Rows from block 6 of the fusion encoder of a small model that answers yes/no questions on an image's attributes, named by matrix and row number. Rows with one number belong to one neuron. Each number is 128 + 24 x the weight over its row's rms, rounded and kept within 0 to 255. All counts start at 0. Numbers have three digits each. After the name is the row's rms in percent of the matrix's.
After each neuron's rows are labels from the 100 texts, of 14848, where the neuron reaches its highest value: "tokens" is the input token at the peak. Only what is clearly more common there than usual is listed. The data: photos with spoken descriptions (Open Images, Localized Narratives).
# fc1: MLP up (fusion_encoder.blocks.6.mlp.fc1.weight, 384x192), inputs 96-191
# fc2: MLP down (fusion_encoder.blocks.6.mlp.fc2.weight, 192x384, transposed), outputs 96-191

fc1.352 098:129103097101104112113154132112136093120146112148151140120107164170124172077089161162120149105158116182096133163143095107161134115143118080137148119130130126101126146176147160104104115149106133090103126147156097122125132126130139109119060160133143098094105127134136175150102114115133108127
fc2.352 111:109120143145130108127115120156150095138096123117107085182115121096125130074088150086141119125121114138079152109144084099126102126117102105129115100123122141156093119193194086143124090150129146138155154078111123104099102119078172118102132139148145105127100183160164131178119145095138124121
tokens: "two"; "white"; "holding"; "standing"

fc1.64 116:109153071149101150179124168115152155138099124150133149098136094123141138117132137150129123092140074161092092135154101157121151148104135126122149106152157147097128129140097090128155138139108145155112089166134110137142106154124170067083116119103134139160166089108134140157120115138139156173
fc2.64 115:116110194102130133140137125156114123104107138135132129153098178160150102158175108099114120148154153117139111107139161082148084112171171128126124108153091124114125139157131093153105133097133034106145119121104111100116120138134062121146090145131139087133141135085092154113148152099128103130
tokens: "leaves"; "blurred"; "trees"; "tree"

fc1.113 108:119111144151098093103133141109183159147126150154093117133151108152164146122175127134103111146132178164159097133113128123145085118157165120105172115127102137138116134149108113106126140144129150114129135121127128119105151188170124155091108140141124098147111112139118165147127169118120100128
fc2.113 111:121130123103086158130160138140161114142103136101147128136088107145116131156097147157100123091129098140104116117145134163137119145135121112076133135167142159096144119144161109126163151159115118147111104115126107141172109149159132113145168105112183153127145106105091154134134152133122135167
tokens: "leaves"; "blurred"; "blurry"; "blur"

fc1.161 040:087152165087144128155115153118096131110126136122131140134139120175134131181130153147169161114113144096121122139108087149155144104124140127115101138131133149123115112103126098139138116103178150184125131168135083141123128106100118084115104136106140146116107099092121170104112157137170167063
fc2.161 038:103106150104120148165112114063155138117088141193105097101105108123120086133170101114152155119143163116105140127088115088163138088102110086125139151077134156119104148155138122142173092126153135142130145107152106150108142162141092166169139122130112126145150132124134163120115129073153123089
tokens: "buildings"; "road"; "vehicles"; "snow"

fc1.248 109:100170145155137160125124165133075126123159183114118165117148131119178128090126103105093159073129115111138116090134151111120115110185097132123085116094119140129161125147126126117154104100117203118134084103117097134161141140146131112128118141103110170143119140160171075128169070137163122082
fc2.248 108:130158125116121123123161112160111195134138165152113119136125158134119129120079150173123120113133175120162091166103134170133092123126118126121091102163149113133144151133064116109143122145138105125113116136121139113131121129142129081121113123128123124094139161156152124154119113105106055139
tokens: "sky"; "bird"; "snow"; "blue"

fc1.277 092:142112102124130134140099134155118106112123127133121120096137125168141074107146151132139126131143185180106185150158119123135108117138133121088119114092071112094108118138177158094103139076076127158104156126144128120116124114141144171132128142123140101127077114124122127097127132125122161118
fc2.277 102:135099146095099119166101114109167150089119110112144118105129149157104146106114104117154102137127109138166126119196130115123127128105116111155112172111111121117115134145080198134118152111118126110132177101119142125149105104174134123151144105090137139112128140125111141144093129091114126122
tokens: "two"; "corner"; "consists"; "white"

fc1.125 095:111119137131125108176124115098096130123122140127093132105090159196134132104082145118108092147105137139164146114146095178122104184141116118155153144124115138160132137126127168146087159133150157106096104136119118128151129097097144152146162144141162115147111092119133088155140106097200090102
fc2.125 100:124172131129122121110136120119135141160129109093125126141143112088133160099146200144118127122151136103152103160131133104133109083152132179131128113112096127151140107136121117096141120100115093127117135104157143096110113114111099162135108093121149127143143142154122086121127094135101164141
tokens: "water"; "snow"; "boat"; "sand"

fc1.46 095:083144113167156114120187119169138092146132141137080147149121107067156135132138131129123109125136164108043137164111114161106167100099112137113143142153147182125121128157137111106128124107155154115107124136118120096087172111142092084100148123123104112122146130167124135141114123144145130136
fc2.46 089:158117140163102137101136129133159104109111125109100103129135124142148071132086142161125116132143121129118140129139175177138122121107136135113102157112151132109120096105115148114118164146101099128173123166102157132151137127122122168129100153150144137132146114128121165197117129152130131083
tokens: "sky"; "trees"

fc1.54 043:120176157182127113073150092149168118152139155118124159079165090123134110146114091156110115121118168148133151098105140117107104079147084159110121123130105137157140108111134149125096073114158151117087134128165124149125085143109126139120109169131103157123106161105118136135094148153109148129
fc2.54 045:132147106116141148119141168126115145115144097147100110139116133119144136160092123136139115095134142139111123119109079123106108114136096130156120160156143125105094136091093134152152154094154131130167096158106118125094119091146120118147172124143161122129105093117146145125132151094139153168
tokens: "ceiling"; "flower"; "blue"; "chairs"

fc1.39 076:115133114152181165108161106104139131100126129100154170143114108122093131143088126147146086093109160126111097151144188104139157083115155125119127114159179123131112140154155111120144122125143110107102115129147093122154123105070124107091113133141078127121119118133159125128132163146141113120
fc2.39 081:187120113102124127118140150126147099144134151138140139096159142103128111134132125117102140099110132121092159172138134069136120137143116129114103136114086106173145073106144130172105123153126086154186129135101143120140061143134135182144134132124115163139109127140079105111132109112104160125
tokens: "ceiling"; "roof"; "lights"; "wall"

fc1.287 105:137143132143135106130176112121161135126155080114118087143130119141178120129072111125099123140133145085121070132110116150126105138155112111112081106078087114150126088134149117133133120115133103140099171140106145138133178131146178101141114150128073133139141108115078144114102134130135085159
fc2.287 094:158162159124132134098075106099094143141137109120115118104115135081120104100158123124149094152114114163134114141137138155162091107092155090118137121115123105125129141127213122106135137117107182122197130145096129109133153128114165118132168129147133104086152118118127143142146146114119095127
tokens: "consists"; "two"; "water"

fc1.336 135:106097146092158113097168139146129127129106098128101113144126147124140120092107128111093102156126153104130132143117159152121150094134124133166109118134106111160142140142131144147145131130103072086133143100122131164179134167157101109112155091103137144127142145167105104136156110166111139132
fc2.336 145:112151119105074188106120092073124139144130131114170117189111107163115160135142149098146119157149153119138122159134134117118143166117142101102102141118126131114104167136138124113105140143120137126127132135165077145158149120155134139169111125125129122126118102142106076123154139139112121144
tokens: "text"; "written"; "consists"; "green"

fc1.171 090:107129125117080131114138160107100142105137183128087089114129138138074153170118105148152169116130153157106109142167093140122153129132128111103148097166081125122050110117175128085098162127108115124105149126151136094137122165074150126114119142157163124141122108131143123127077128138113153113
fc2.171 101:159107144084127090122107118119140118121147074112163168098092082092179139114138118116144150124110106104123189114157143135149097079139132143149127113101101152137116157165123116122133097150103121108174162143141146133118131085138149125102129141133132129081124173162124132139115107131101130139
tokens: "two"; "person"; "persons"; "three"

fc1.325 138:128138137125080122083151095099090103103090112163105123175124089105142136107163129179142142116086093146088142126121119153123138138148145149147127094139112087119106152116114090134121116149092136114103120137151170104151093155106110104170086122141133124109142186139140117129150130134128105132
fc2.325 128:127133121090137074116142082146121114102120108110117120118107111175133137120100113132134119106114108128179123157158095108172130140173176148134139148135121116160143121111157130130125116140165111124154149111131128154115101154121165146108127100142146101150100127095067141149147162088149141156
tokens: "text"; "poster"; "written"; "images"

fc1.148 130:105150125126131170136119153102134126103124145137093129127106140148101100122095168166117115141125134111124121144187152070108133134139133169139151137121124090111160135141140075104126085129104095070123122150165139134156090118102126114111162142099144117142103125123119068126159113169127147162
fc2.148 123:127099149179145110131143135151147138140111124124107104081159121092157126139105120111114152097113094121139139134103087155107111133130134117125098129102145109118129084088143112142132096188152091174144130109109141122125148124191118144115124125149141142166111141149125124130093161114119098130
tokens: "text"; "poster"; "images"; "written"

fc1.138 113:153166135149094185132137151138114159133134123111131129138156094077101133139098126142139142134157118126132110170138181098123114142126134098138113079149123139130132143115106133132111107173124157164084071134155126138143112150156161085103094114117133112140099139110181136148154109119142149128
fc2.138 101:095160092155098112136149138153137116126127158094081108151086149139131151111068152148124122144118140116174147121123126152106144114125117179151118122091111117124145088080121096123162148118133107160114137142154119148094115111184118134101136169089093122122156152147101129095162126091115142099
tokens: "sky"; "bird"; "building"; "sculpture"

fc1.376 094:132133110155115139171092126146137144123123128131130111115173151160147107110157107118108154137132139141128158174166123117082116143108147194168113114099103138157113115100125120078075126117150165132110111106109108128142111154127113127120127112115128121169115086138113101137144123124082126148
fc2.376 090:105169138119116119148168143131126108125107074121136122132110183108137101117148121141103104140155114116131129073137112122128124124165136121121142155136126095177119142156105122109121089143125119116100122102105120147117142141158127132095084111131084138141131102099167129114165129144178132133
tokens: "buildings"; "building"; "windows"

fc1.345 075:135133178091143100136105107100166109141148126128131144129087151172131105118095095129083121097084132135131108155155140151161135133158136141135157121123106153105143113072139093120153085111174078127147107106153114107118136159142110142105132159131130127128100108142103166119138125135112131148
fc2.345 078:144118112135114145102132126161173127135135139091098120149145141098141137114169169124115129139146098146130084133074138127125156149104118141083105079128176149159125130116158075145155145115113139152112159099117122153126146139083149111140095125109148093120125188129121101120103135081135133135
tokens: "trees"

fc1.354 073:125127103147127080130141136117107112096125140143130169083116149088107112127114157130132091144111119132139182162100137094116141140145101130094133115093142094112122112128100163153093140126142141136130121138151114150186140155152126101089125137144137118153155117184109133129096158164124118108
fc2.354 075:120129112114136135152139116144069105140147176134158136158136106120138147134117142131149122117113124130149084129110123095152092159155125128138164172121129123154111148167139098121132136083127139147117164102135125143096121128126110172120095181145068151137060127119100097086136086189117117134
tokens: "screen"; "podium"; "microphone"; "blue"

fc1.268 065:134108154121115136103126106116150086153132143160116144110139145122132053068112116118130154136125114124098102137103118109120149111094115078127123120132116136119052103103148102108152113107132117161119184115168129127137163137135147150164092113130161136107131097132104123146117091131167159130
fc2.268 075:097135130127083116165125137124093137152121094136137080125110112136137152196135127097126112113174097106140128134108102133128101138139146135106131164097138086137129175125115118154105154112155138133150148122150128164125155150115117086174099160075127138110136114122126136102100148088161143108
tokens: "water"; "playing"

fc1.300 113:103143140161162144088159121136125105128108122099123131183118146104142106100106163136121142125100135115082147159140090134126109106119167157142133090144142117148085113171111117114117093128134126093123158141158132121126128125082135123110148124098114170123113148122119157115097120142099116071
fc2.300 107:150115078158126091108137193143164139169093087158149136118104099140139102165137098126122129085102169125139096137142128081142125097141141136112137132102109096116108134169110139158113100112134097179124123110143136146126082104146083156109171148115128124114127107114082173120161167109109123136
tokens: "group"; "sitting"; "people"; "standing"

fc1.275 140:149152120105104126119153110108116133141090094123123155167129100082121119068122160111082089165157079153085127119146119135128120129152152134114170163127126144110130146136114136133093120131115123136130139138199066139120121163152135079126164131155116144131115115103103119110154146112109113098
fc2.275 136:125103122110096120132157127163143103121102164139104090150121149116144112151150122108135154094147130111159128130160119126180097118153104137138182130095099134161133125104100108153117127170113126150135174147097135129134108153140050165131073142135121091146153134092100159100068095103167136125
tokens: "leaves"; "plant"; "flowers"

fc1.3 118:112100154150138132120148124118107125167166135091117158137148126175120159167139089155129121135143179128111068127150068142142133136174150116102125119121134131153122111118160136146136108111092119129146132071126138147135110112108124122166121122106150111106144141113154082117137109158111132096
fc2.3 126:144115133125080138118139119121121126146089163124147117141121121110171124119108121133105138136150170121134128137186144123133166130128099109161142093105128122093092145176179117138124129162150118138076125191137136150125162147125124116129107123126103100104127134145113151071107114133134107156
tokens: "consists"; "text"; "written"; "corner"

fc1.36 110:109102137138138120083145141123142124120133144127123093136117134097133125147084131120167162090125127130140156139152141138130135122130132173175199130093142124120117074111101110086142145111093102139138119126166070113139143093142117149136148167135178111134118140098143140134133154128126088146
fc2.36 107:133129152120149122169136128140099116137126159146110164158118137133121114137151078156122134146147112110146146144130118108137112112118141124184104112123149099160066134114107148140125116127103132150122154131098131131126132162089137095158131103079106113111148141113153135101129120111118099128
tokens: "text"; "poster"; "written"

fc1.170 066:161143088161089163141120132154140174104136146131141115140140107119156094132146129119112140079108116152095123150142107160081120109116147097057158134111159157123132113134165093139151137176169146148077145102087132085116115129108146089123103113132134148153115153154122123136161160126114060126
fc2.170 073:129116128127115109124153118146127168108144126140120116114086172132132148143126142122147118133140119143142117127134121160181130119144095147122092095123144139163103146149079149130112133157148106135136134141144137132129146118159132124125160119111168090132131070114115131154109098098115172186
tokens: "leaves"; "flowers"; "sky"; "trees"

fc1.112 054:115116143152151130138131137129135158160115093122111142145137107120168099053182110118100159134110100125135087127105126131135118124113149158235095114146121134188114152117131116132144107123139108147109086125124148141094161142132145123130092171094124128102154135159083137137122103112117102093
fc2.112 058:170130155149120124145131118133120121101131125099150139101121107163105147155093192143158125137137110126139135100112128144121123097166112164138149139135155175154167122142158167155101153147145172114146135192159101130123087147091114142082147090120126122115126114128176108128128138119123114109
tokens: "trees"; "road"; "grass"

fc1.43 110:109134131181125138130168108143109126112175131153160133093153123111149138100118134130112099102124131121159136143107129145098187162126144178134129121074146140124172154137136124095089142092089169102141130144110121114119148119131125130121127135132130121107128151109108118160118146143162144122
fc2.43 108:172141154165111148159165154143104134131123122140085150155169118147152135101162092124103148111129138150079101159133116105145115155156109101152131123116088161170103140100078111135092121144138129109117139127188121115146105124114121084094079160081157118119117117126127134122144116134124133143
tokens: "buildings"; "tower"; "road"; "wires"

fc1.369 121:107150142138128113156123139172118080078087099121085116165141157129163161134142132126103121115110120145182130170115119149120113192129134103135126100167140138150124128111158094137154092108111149143130095159154113130142121161118167106130117074118068131074142133135138115104136131179094155129
fc2.369 116:165124125118064132113149147120153129132101141075100133128110113184093134093150093131126117125140147146140153134172138132124143158100116130114133170141087174117148137125141126114128132137114161111144141156124107120137114173099129102148126100172151120160108100096097159126142140068159115107
tokens: "buildings"; "building"; "flags"; "boards"

fc1.192 127:130133077135131134125164134132074104141098125135156114142113168151174174100096124153112127120125132106086138173146123177061136114108149111131122093124132113130186166121179142114103165104112131144123176155110118121113073140118131072145145151135143112181135107129114139131142120136140128135
fc2.192 126:120118117136139102140159113129125110130159123109070163115125103149143103127173117124179118157158157111102138118088108130173158178140137102151120091145123096148073131136154081149147132155096140106139120117112099099116111127164135114127148123123085143109132080106119148152133116151094129124
tokens: "water"; "trees"; "paper"; "poster"

fc1.0 059:112132135114099125202167092159152127103123125153128099147173099099155166101113113129115122128160102146138160109132144146148145171107153126110083160129103163153159114133133069118141095166146144093137121110155139115129135144115156150112169146133122105128159183124137152150120139079119136133
fc2.0 061:110179112130127164086153142150114117139099154101108117137101140136156116120100148144148068150148112117093132118142058125145171114150113176150166153150135107140107125082155133110163147111139135142151154142108149163113058093160104163132129124104118132099139142096108162174127111154136137139
tokens: "buildings"; "plate"; "food"; "item"

fc1.10 063:162099121122100063080166142131138135105134107119112153134125106153159155130104151178117160121150165113104149140116132134115130165084105133087138150120141123140109124177132150158146142114116135121122122153140112141113141173156086089134136118176119108155083098100153161149104100148124115157
fc2.10 062:121128139143136173104135166159113123119169095128163147121142082132112179107118121095130152106145113152094115106156096123167125135135156153131106118129137122121109109108170102125102097111103105097134147101152155139148121110119117096160131163118133092117152120178107096074126116065111148093
tokens: "consists"; "white"; "person"

fc1.206 074:156135125156110169141088090109163151127170135110111129123143121102186124116177124134137132048098089132128138108159147092116085098127155140115136152134105114155117147125139176125133121150141146128129115142161119189109123147123151164113148097121146113123122148088118119121123101182136115127
fc2.206 075:063189131109143128076113094133100142103149145146163144124091146109095116107135129172120136150102167080140118138119103172137164110128104125155120143131144150120120149141146105175103127130113084181111095113099145119093130123135150162084147131106109119136158153131102113151128116117104084141
tokens: "sky"; "dark"

fc1.151 100:122145120102138118118118133053118134140194149132111118116077174121123158143103082179139121161091158133148073157113123099160155101116144158091146146125170148125120160148130133106121142147152146133118120138090135129116114083131116146117165113125145167145139124161109109129111143171127132129
fc2.151 104:127127110137103160141130109117143098096099083128179137107115087123116094118175147097098144113137131148129164100122127115122131102134132140136143136134080163095136155138085149121098104074163114114103080150097169154136157144130110130131115131109113128136140104127094161128119115117130129122
tokens: "screen"; "podium"; "table"; "projector"

fc1.150 093:136135105067116115152091162110155102094113134079140139095125158122136115121105143127109158077155127162136131143135129100148122101146113159093132108139114162121129129105136141146089176146080127103148148151150081153174103179136118110154131149106140119110130106080095135127122182150165139115
fc2.150 099:066136143152122111111154104131118120137138122149126155151097138131154119119152109120137128117112134113079160086148131139091112092124127113112122141142082098134151131133125143166116131112169151148154094159099132094121151143123095135140107132129124156165142091164079125179115103102168108130
tokens: "leaves"; "plants"; "stones"

fc1.185 105:114159131141155104109092143135090133131124123108152160138119150137106128104130133079099166092112126102141113157122146125117162152158128125129114125117126153104167151164144092117102105088157170185153094096198135160146129158081108149083145149129096121158153130176132165123115162123137156091
fc2.185 107:090141118079126131115154151163144161190126126112125114117134126138149116130128140094152105100157145137115113167091128123125134188119102138156124145133135120149134108106105152089112130144135072145102152100065131118099119147119161139192076127115104168074144148142093130126147095116131113099
tokens: "black"; "white"

fc1.296 080:112172116156109142129133105145155093137120104133149138157126168152116097139103138121144111154136125140108162124154083152134084116125103143130170175084131180135138113120076116130124135122112085128080120103143111113134143109142071136145194069114108170109131135118090165157090119126133198133
fc2.296 082:153083133122084113129124105152088105073103150149096103085091104140135137145126135143099120129148160125111131217114148146117121123116154112135109112181145152116087124107125153121121134128099101145129097176147124141129111111150118134090102087155149112165140074110178154085146162146100102147
tokens: "screen"; "projector"; "room"; "podium"

fc1.157 075:144134116147108139137115086110134116153096189114149104140132148141145085116099109135165141130143140160128144115102090084106136161088112134092118199114104159136143138125144108122145129083134123133119130093130124166194136120143118115121119127103138124101119121128165178148121130184117138126
fc2.157 080:123135129107159132116097155158094137087119110162112118077123083135160137154108146112119145135141136142120137142092167172163054132148131110097121142104128141138101134106097124103147135150108120148128110152083140123124095162094123125129150139159154159129105147051128134149152165171166089073
tokens: "group"; "around"; "plant"; "tree"

fc1.220 058:093145114129130140149163140097177106148087166143100164118148161117114132095147164100092090089097105151133185117142106139117138120136130136094139094077137141118142109128088125156118129152124139131163125111160149128163125110142173140134135133139148173143118114117164099172118124123131155096
fc2.220 060:170153108131130104180141112114133159112143147106102111154099162136174144145108133136137128153103155129152133127115163109115082133115144121133076153153114120112076159094129122158124130149139145128146088151095140103151119116098097058119115122111131104145120114143118143145084165089169115132
tokens: "water"; "bird"; "tree"; "air"

fc1.166 105:148114127126092143117135152103145145083174109132147141116086108118091127115121098161128129108102173138154111128101130110105163163144112142133132125086150139092125150078177122118130144149107163142134127102106128156137089175179139143148133103081203110068149100172121132118114132110153141126
fc2.166 102:124124113112129132138099091122139146081100102128135184125137114099113144113083130081122103122180117161138114144117108120087101115123151171116127153163119161108121130173130155154132098127139117136120149113125172148118131119123126121128088122177158163107155112137102103136165148141126109086
tokens: "food"; "table"

fc1.266 089:126093141122124095120159112115117110143142164161135140118119134108143143143141118108128113112083148111100130141161118110112122107145103126079151141113129155124103116101146135126117140086117140123155143065114131148137118143136170134155115099119139132180104106156138132147102161084124140115
fc2.266 095:076138110119104087116151116121115129107141143097120160152139111161119121121087121190120132156128111135169134139090161087123138110095146119123148133114127170159147174119124127157126118175140116144163118172111167180124131090160104093146115136111148163136134110120093119122121144144128100139
tokens: "person"; "guitar"; "musical"; "man"

fc1.208 086:123106149136172132114149147106144116106103137156105117130173140101185092102124143125155095100113091134116123123107136135172115130129110142104137153137146156152083138177130131126149141132133166119139101114143138118141145145124085133112098110177129145124144108123100144170142143117134077149
fc2.208 086:116122119140175145108137132152098138100119112135134128166077144100114098173134132131100129164168117113107112144107114113121121140154100135129140127130133104070127104100127087122118145143120109083119118123123113119145192171155167127129175142158090141162142128164137120105116133113150137098
tokens: "water"; "wall"; "sky"; "boat"

fc1.288 111:114135126142118116083124089174127090116140146091151166130155143146135130147130125097091097147143122144106128099121122126130111140124165162117120130129149106125149147122111120124122151090123135127144117127142124131150121137173207105152111105077158142072095129158107155131144132109107159118
fc2.288 109:116114153142159134153084165101097170177107157163143115121134087101157106101143124125111136116127161115082133137102117150103158137164111102104118121120143138135134134167164136098106129151113146114111145133115146132138129098114096103122138117144113136169141126099120121118126129142104135148
tokens: "person"; "two"; "surface"

fc1.324 140:132144138170094103121166111143113110133132128113125124075122094110128117152135159122125103151115131135086081133128131107116102140169127126137112124143101164086181146112133139096121120129093166114131145157139118133163143151148113080148145124128083169157148123165122118141119126164163156093
fc2.324 128:120160116167125145121125111112130137125131118103138081157138172093091139167112118120141113124134136137118115148143085124139108135101105115108094111108104141126104128123183122138117101118128201158153115147146151119159125114115146121148124111146118154146084115138143102095097092123105099139
tokens: "group"; "people"; "persons"; "three"

fc1.201 112:103131108134180091086153122139130105113159135103164126109115136161152135124131122165142122123140134101120131149099168158124154136162141155103102109147046124118140107148108095171154105152128133125122153130140103115171099108137117152141130140114158124109154163133167134077159126136129153156
fc2.201 106:145180139144125104107118092108076110142125118157142160131148111158101167150146171130119093086109166119148097148140124078124125130161140106139122171133117126141146085082144110168078140187150144123102113113130146114177127144132116079137111075133149123104124098099097107120163144137145164153
tokens: "text"; "poster"; "painting"; "written"

fc1.130 075:136111138143053134117113134111122140106146110095109088154140154126161156136101174161144137131145146146189129136131098123143139148148117167137146141112151117135111105132128102131130105136125115100106094136150156141165124116152117058145136131123160104132127103161147111181099113121117145111
fc2.130 078:119124149119129164124119101057171103135076167138144169129143117170102135100163108154169100101126148122118131110141143101127129148093136142157066134126121116098103132135162089134094129173155113138125111126143127126106184117115160132122125120090127132095135118151143138113152097121160121120
tokens: "food"; "items"; "plate"

fc1.146 096:133142179120090077129177129145152108127111114152109109073107145120143124127114105133134127126117192125165116111147129118152092131108121127133133182093128160116145093116140140113168134137102104161105160139131118098127140141088135137112147120140118119122150127106136146101120101172149121121
fc2.146 089:111139113143179145116132110149111091132152114094120129170126114127157148164163130125072109113138113163139144174089125128122133126134098124104149085135091116122129089113125159157111123136102119122171112155147120126113122119085102166140119135142124101101129152139143092138137049120099114129
tokens: "group"; "people"

fc1.66 129:188119121136146134076083141119124102140143121167123126134113184101152132111140107147126140172126135125099129147121167148117144099165130135107125158122132125110111123146085174128116158151151094132134107150131088119095111058070160117088144100119135132142161173161091171129138120127121139098
fc2.66 129:123152151131090123135110095117100052093123156114133107073087101137171119128138130084132148101132124129136148156131133105132129128142127162157168111123111154147156154154138110162119126101114162171112166156105138124139147104156128155138141154109117128166142122125166109074142100124147126143
tokens: "sky"; "wall"; "people"; "trees"

fc1.189 099:159171154110169144133130087190088099098110124126173086105121150113118166145154119151094104096109116123155121161113129143103125146124116123177124149161107107144122171123100081107143179135150148112121152123101136131119089110113131106100163132118171115127117120117118147155129161123131092132
fc2.189 099:104107141152128139148138158092171115179136145102153196120124139142143190111162094092149106125164165111119132146108100132147123149127137095119124133111146115139137129127123148089153162110145142131108099153119105103103128099175110127121089136148131166144107110110129124111161098124133155091
tokens: "sky"; "trees"; "water"

fc1.173 115:125147112129152137152142139126145097123088115117093112114156158121128117111066134117140126142123115119102141081102147124134122139104166111140149143140154191140128147126129104079138161149171132137098157107104097142076157130169146081100162157107152132156123096091118157153176168159150151112
fc2.173 113:114139135110131110118135115101114159141156122130078128112111133139102149141098138111084132165141128137125163097107122118093130128122113129087137083118128117109119154110155169145118136152147144099165166114156098142155136137142116104129145133090103165126116143136152130115120109117124128142
tokens: "water"; "cat"

fc1.284 074:158126082131073135142131107145141131112114192161130119164147116163137105057135172140126163083114142165132125136134130122166140120114131100151124122145153145112115112096100106147138109148120159064125110141090175180195092143104118120154130172131107147115118158122105118138146121100091097132
fc2.284 075:172100111134113154095140088116159110119108096139112126131111122136108126131096121118154153124096108084154105119170155070063134125168123159091122141130115090122105165103138117156115122122122132131115157110160171132128140144134120174133159140167163114137139119154121078126105169129143148074
tokens: "text"; "plate"; "written"

fc1.263 111:153094158118170122102139126140129093100154141148072092113143134123128139107133108099083081164118185098102108110143140100139102173148175098147149142152119137119110143135116107148060117135089132158114120131127103106137118088102124133105122134139159142106122091124133092119183132125126102131
fc2.263 116:088101129121108129145116097124138128120125144157119129126149110102106097150135115133150162143119134125158135168121128144104131124120123119093131114156135158169158150099133142112147121074080123144180121189141089100111119126143109134167142149056144107174165129155103193135135134113128125167
tokens: "toy"; "surface"; "bowl"; "plate"

fc1.227 105:104136120110105135124162120115164138132084121150136147113151149097093141159114125154152117108118118118157131174120146099162112155107160138143179119130137154166112132116135147083136103145112092164123096142116113113096127106163132103113106153132153164102117115171143144107115153162137160141
fc2.227 109:132126115155192107133103144150140141155130154095150121130143105145154142125136131112133126105114156114099063128144140115121129109136114152131138165146118056145168101129126121114089165154123100113149153110096097170105194138166112156133129093106123107105139170184101142130120131130158125155
tokens: "trees"

fc1.346 096:163145131134129123100126115121150131115143154178099105166127149141179140108152080132125153127091124146142144160139090108135104097094140116091116130098108106101095143159127103150110119112073086165124121106140159100132128138107151124152140120151155147107099186130154153116136142142130127127
fc2.346 100:175094118081091148135129149167148141133105150187129145090133156142106137118082149093133160133115141147128129143148121148157120129128163148104140124076119141103098129133151096115141155149078164056194156146139178153147167103132113113133123083113131108127119145141101098170101140100137120148
tokens: "person"; "two"; "persons"; "people"

fc1.307 082:116158124124174092084102155151137050147111134084108134132106102101106117093137110164153113157159163138116118166115138135155093135129098132142120101097100132136151055102121072132117108119103151131113150126122182159109127107120134113110117133098131112085168166104144153186115135128149153118
fc2.307 084:106156132153125119138146142129135091138156122142089137175140165113105102156115176122122116125102089105198133127121151140125135143159153124109164147129135080133097142127114137143107149119121123145104085100132106172113119104106121139129139114162120172104058098126133163104166159137148083171
tokens: "trees"; "sky"; "flowers"; "plants"

fc1.381 123:170131106113126144130152147114167139149146137129131153121140098113084117157139145139091129114070150163144151147117116117105094101124122067131096135158121124109108126101140158171125126098143149173099125109106163138123153099103114136127158097127137135133166117077120126127121107161099113099
fc2.381 131:108164121151143129118065145116118165133145127157131119124135133133082149123149105152166118146124104127111135104152143140096124115104111118137129127126120160089106099123095107091133128173127071138148121121137164138114186128148096124096124133140091139136098113154115152105118166110174144140
tokens: "buildings"; "poles"; "trees"

fc1.350 082:156133117103098123143147112113144117115135128102100146156112125114127117097112157134119115113148098136133124162173133160159091091183138144117133141125126165136093117127096127113124138135131099147156144076117128177130118118138130104132152142110176090141123122145128135153196129088114139134
fc2.350 081:098124109108142109136191124106139114158088145155103123145140124132124130139102108106130135148119162112139137150124115136122101135107130134126148111108124141140107091111142100129130172160123139157086133122163119098091111141152082167089112139094108150151138110085138124122088135139143142096
tokens: "leaves"; "flowers"; "plant"

fc1.305 095:112129107120130118131104123142164082150091140131136128120151114110067136128152078150119087144129136086101116142111164142151137133150144142120118100095109144142112130132167149130141145140141115094120181154136110133153104124132122107093119119156120129076077137139135173147146078139154131137
fc2.305 093:137108120154143215152126151125116156139099132121140099140148076126129114062133125117142116128102145145152101142129117113100082156126168126126158112149175125126136139093135112130133144113108095121148148129117121170110179172160127157142117126170157115138092129129084147106156123097174093124
tokens: "two"; "person"; "woman"

fc1.242 123:115106149107136113174118131139105103094117159118123115126121109136167150137123139148125149098132139122108105163141175140153093162135124102140117179148097152112111161096088065159161136168161140111159102136151150139140099133100174140136132116161082090121117110174156123161133112127128153138
fc2.242 116:113134139112105101117141124120114123145105106152125143116123158140132124131124101084122120144125104173135153083147094133090194151170143143169131148140130127136131138103168168107099110138118119164117171137132112105093148157158143122098131166153134139137126139076148138145108115088138139078
tokens: "buildings"; "images"; "flags"; "poster"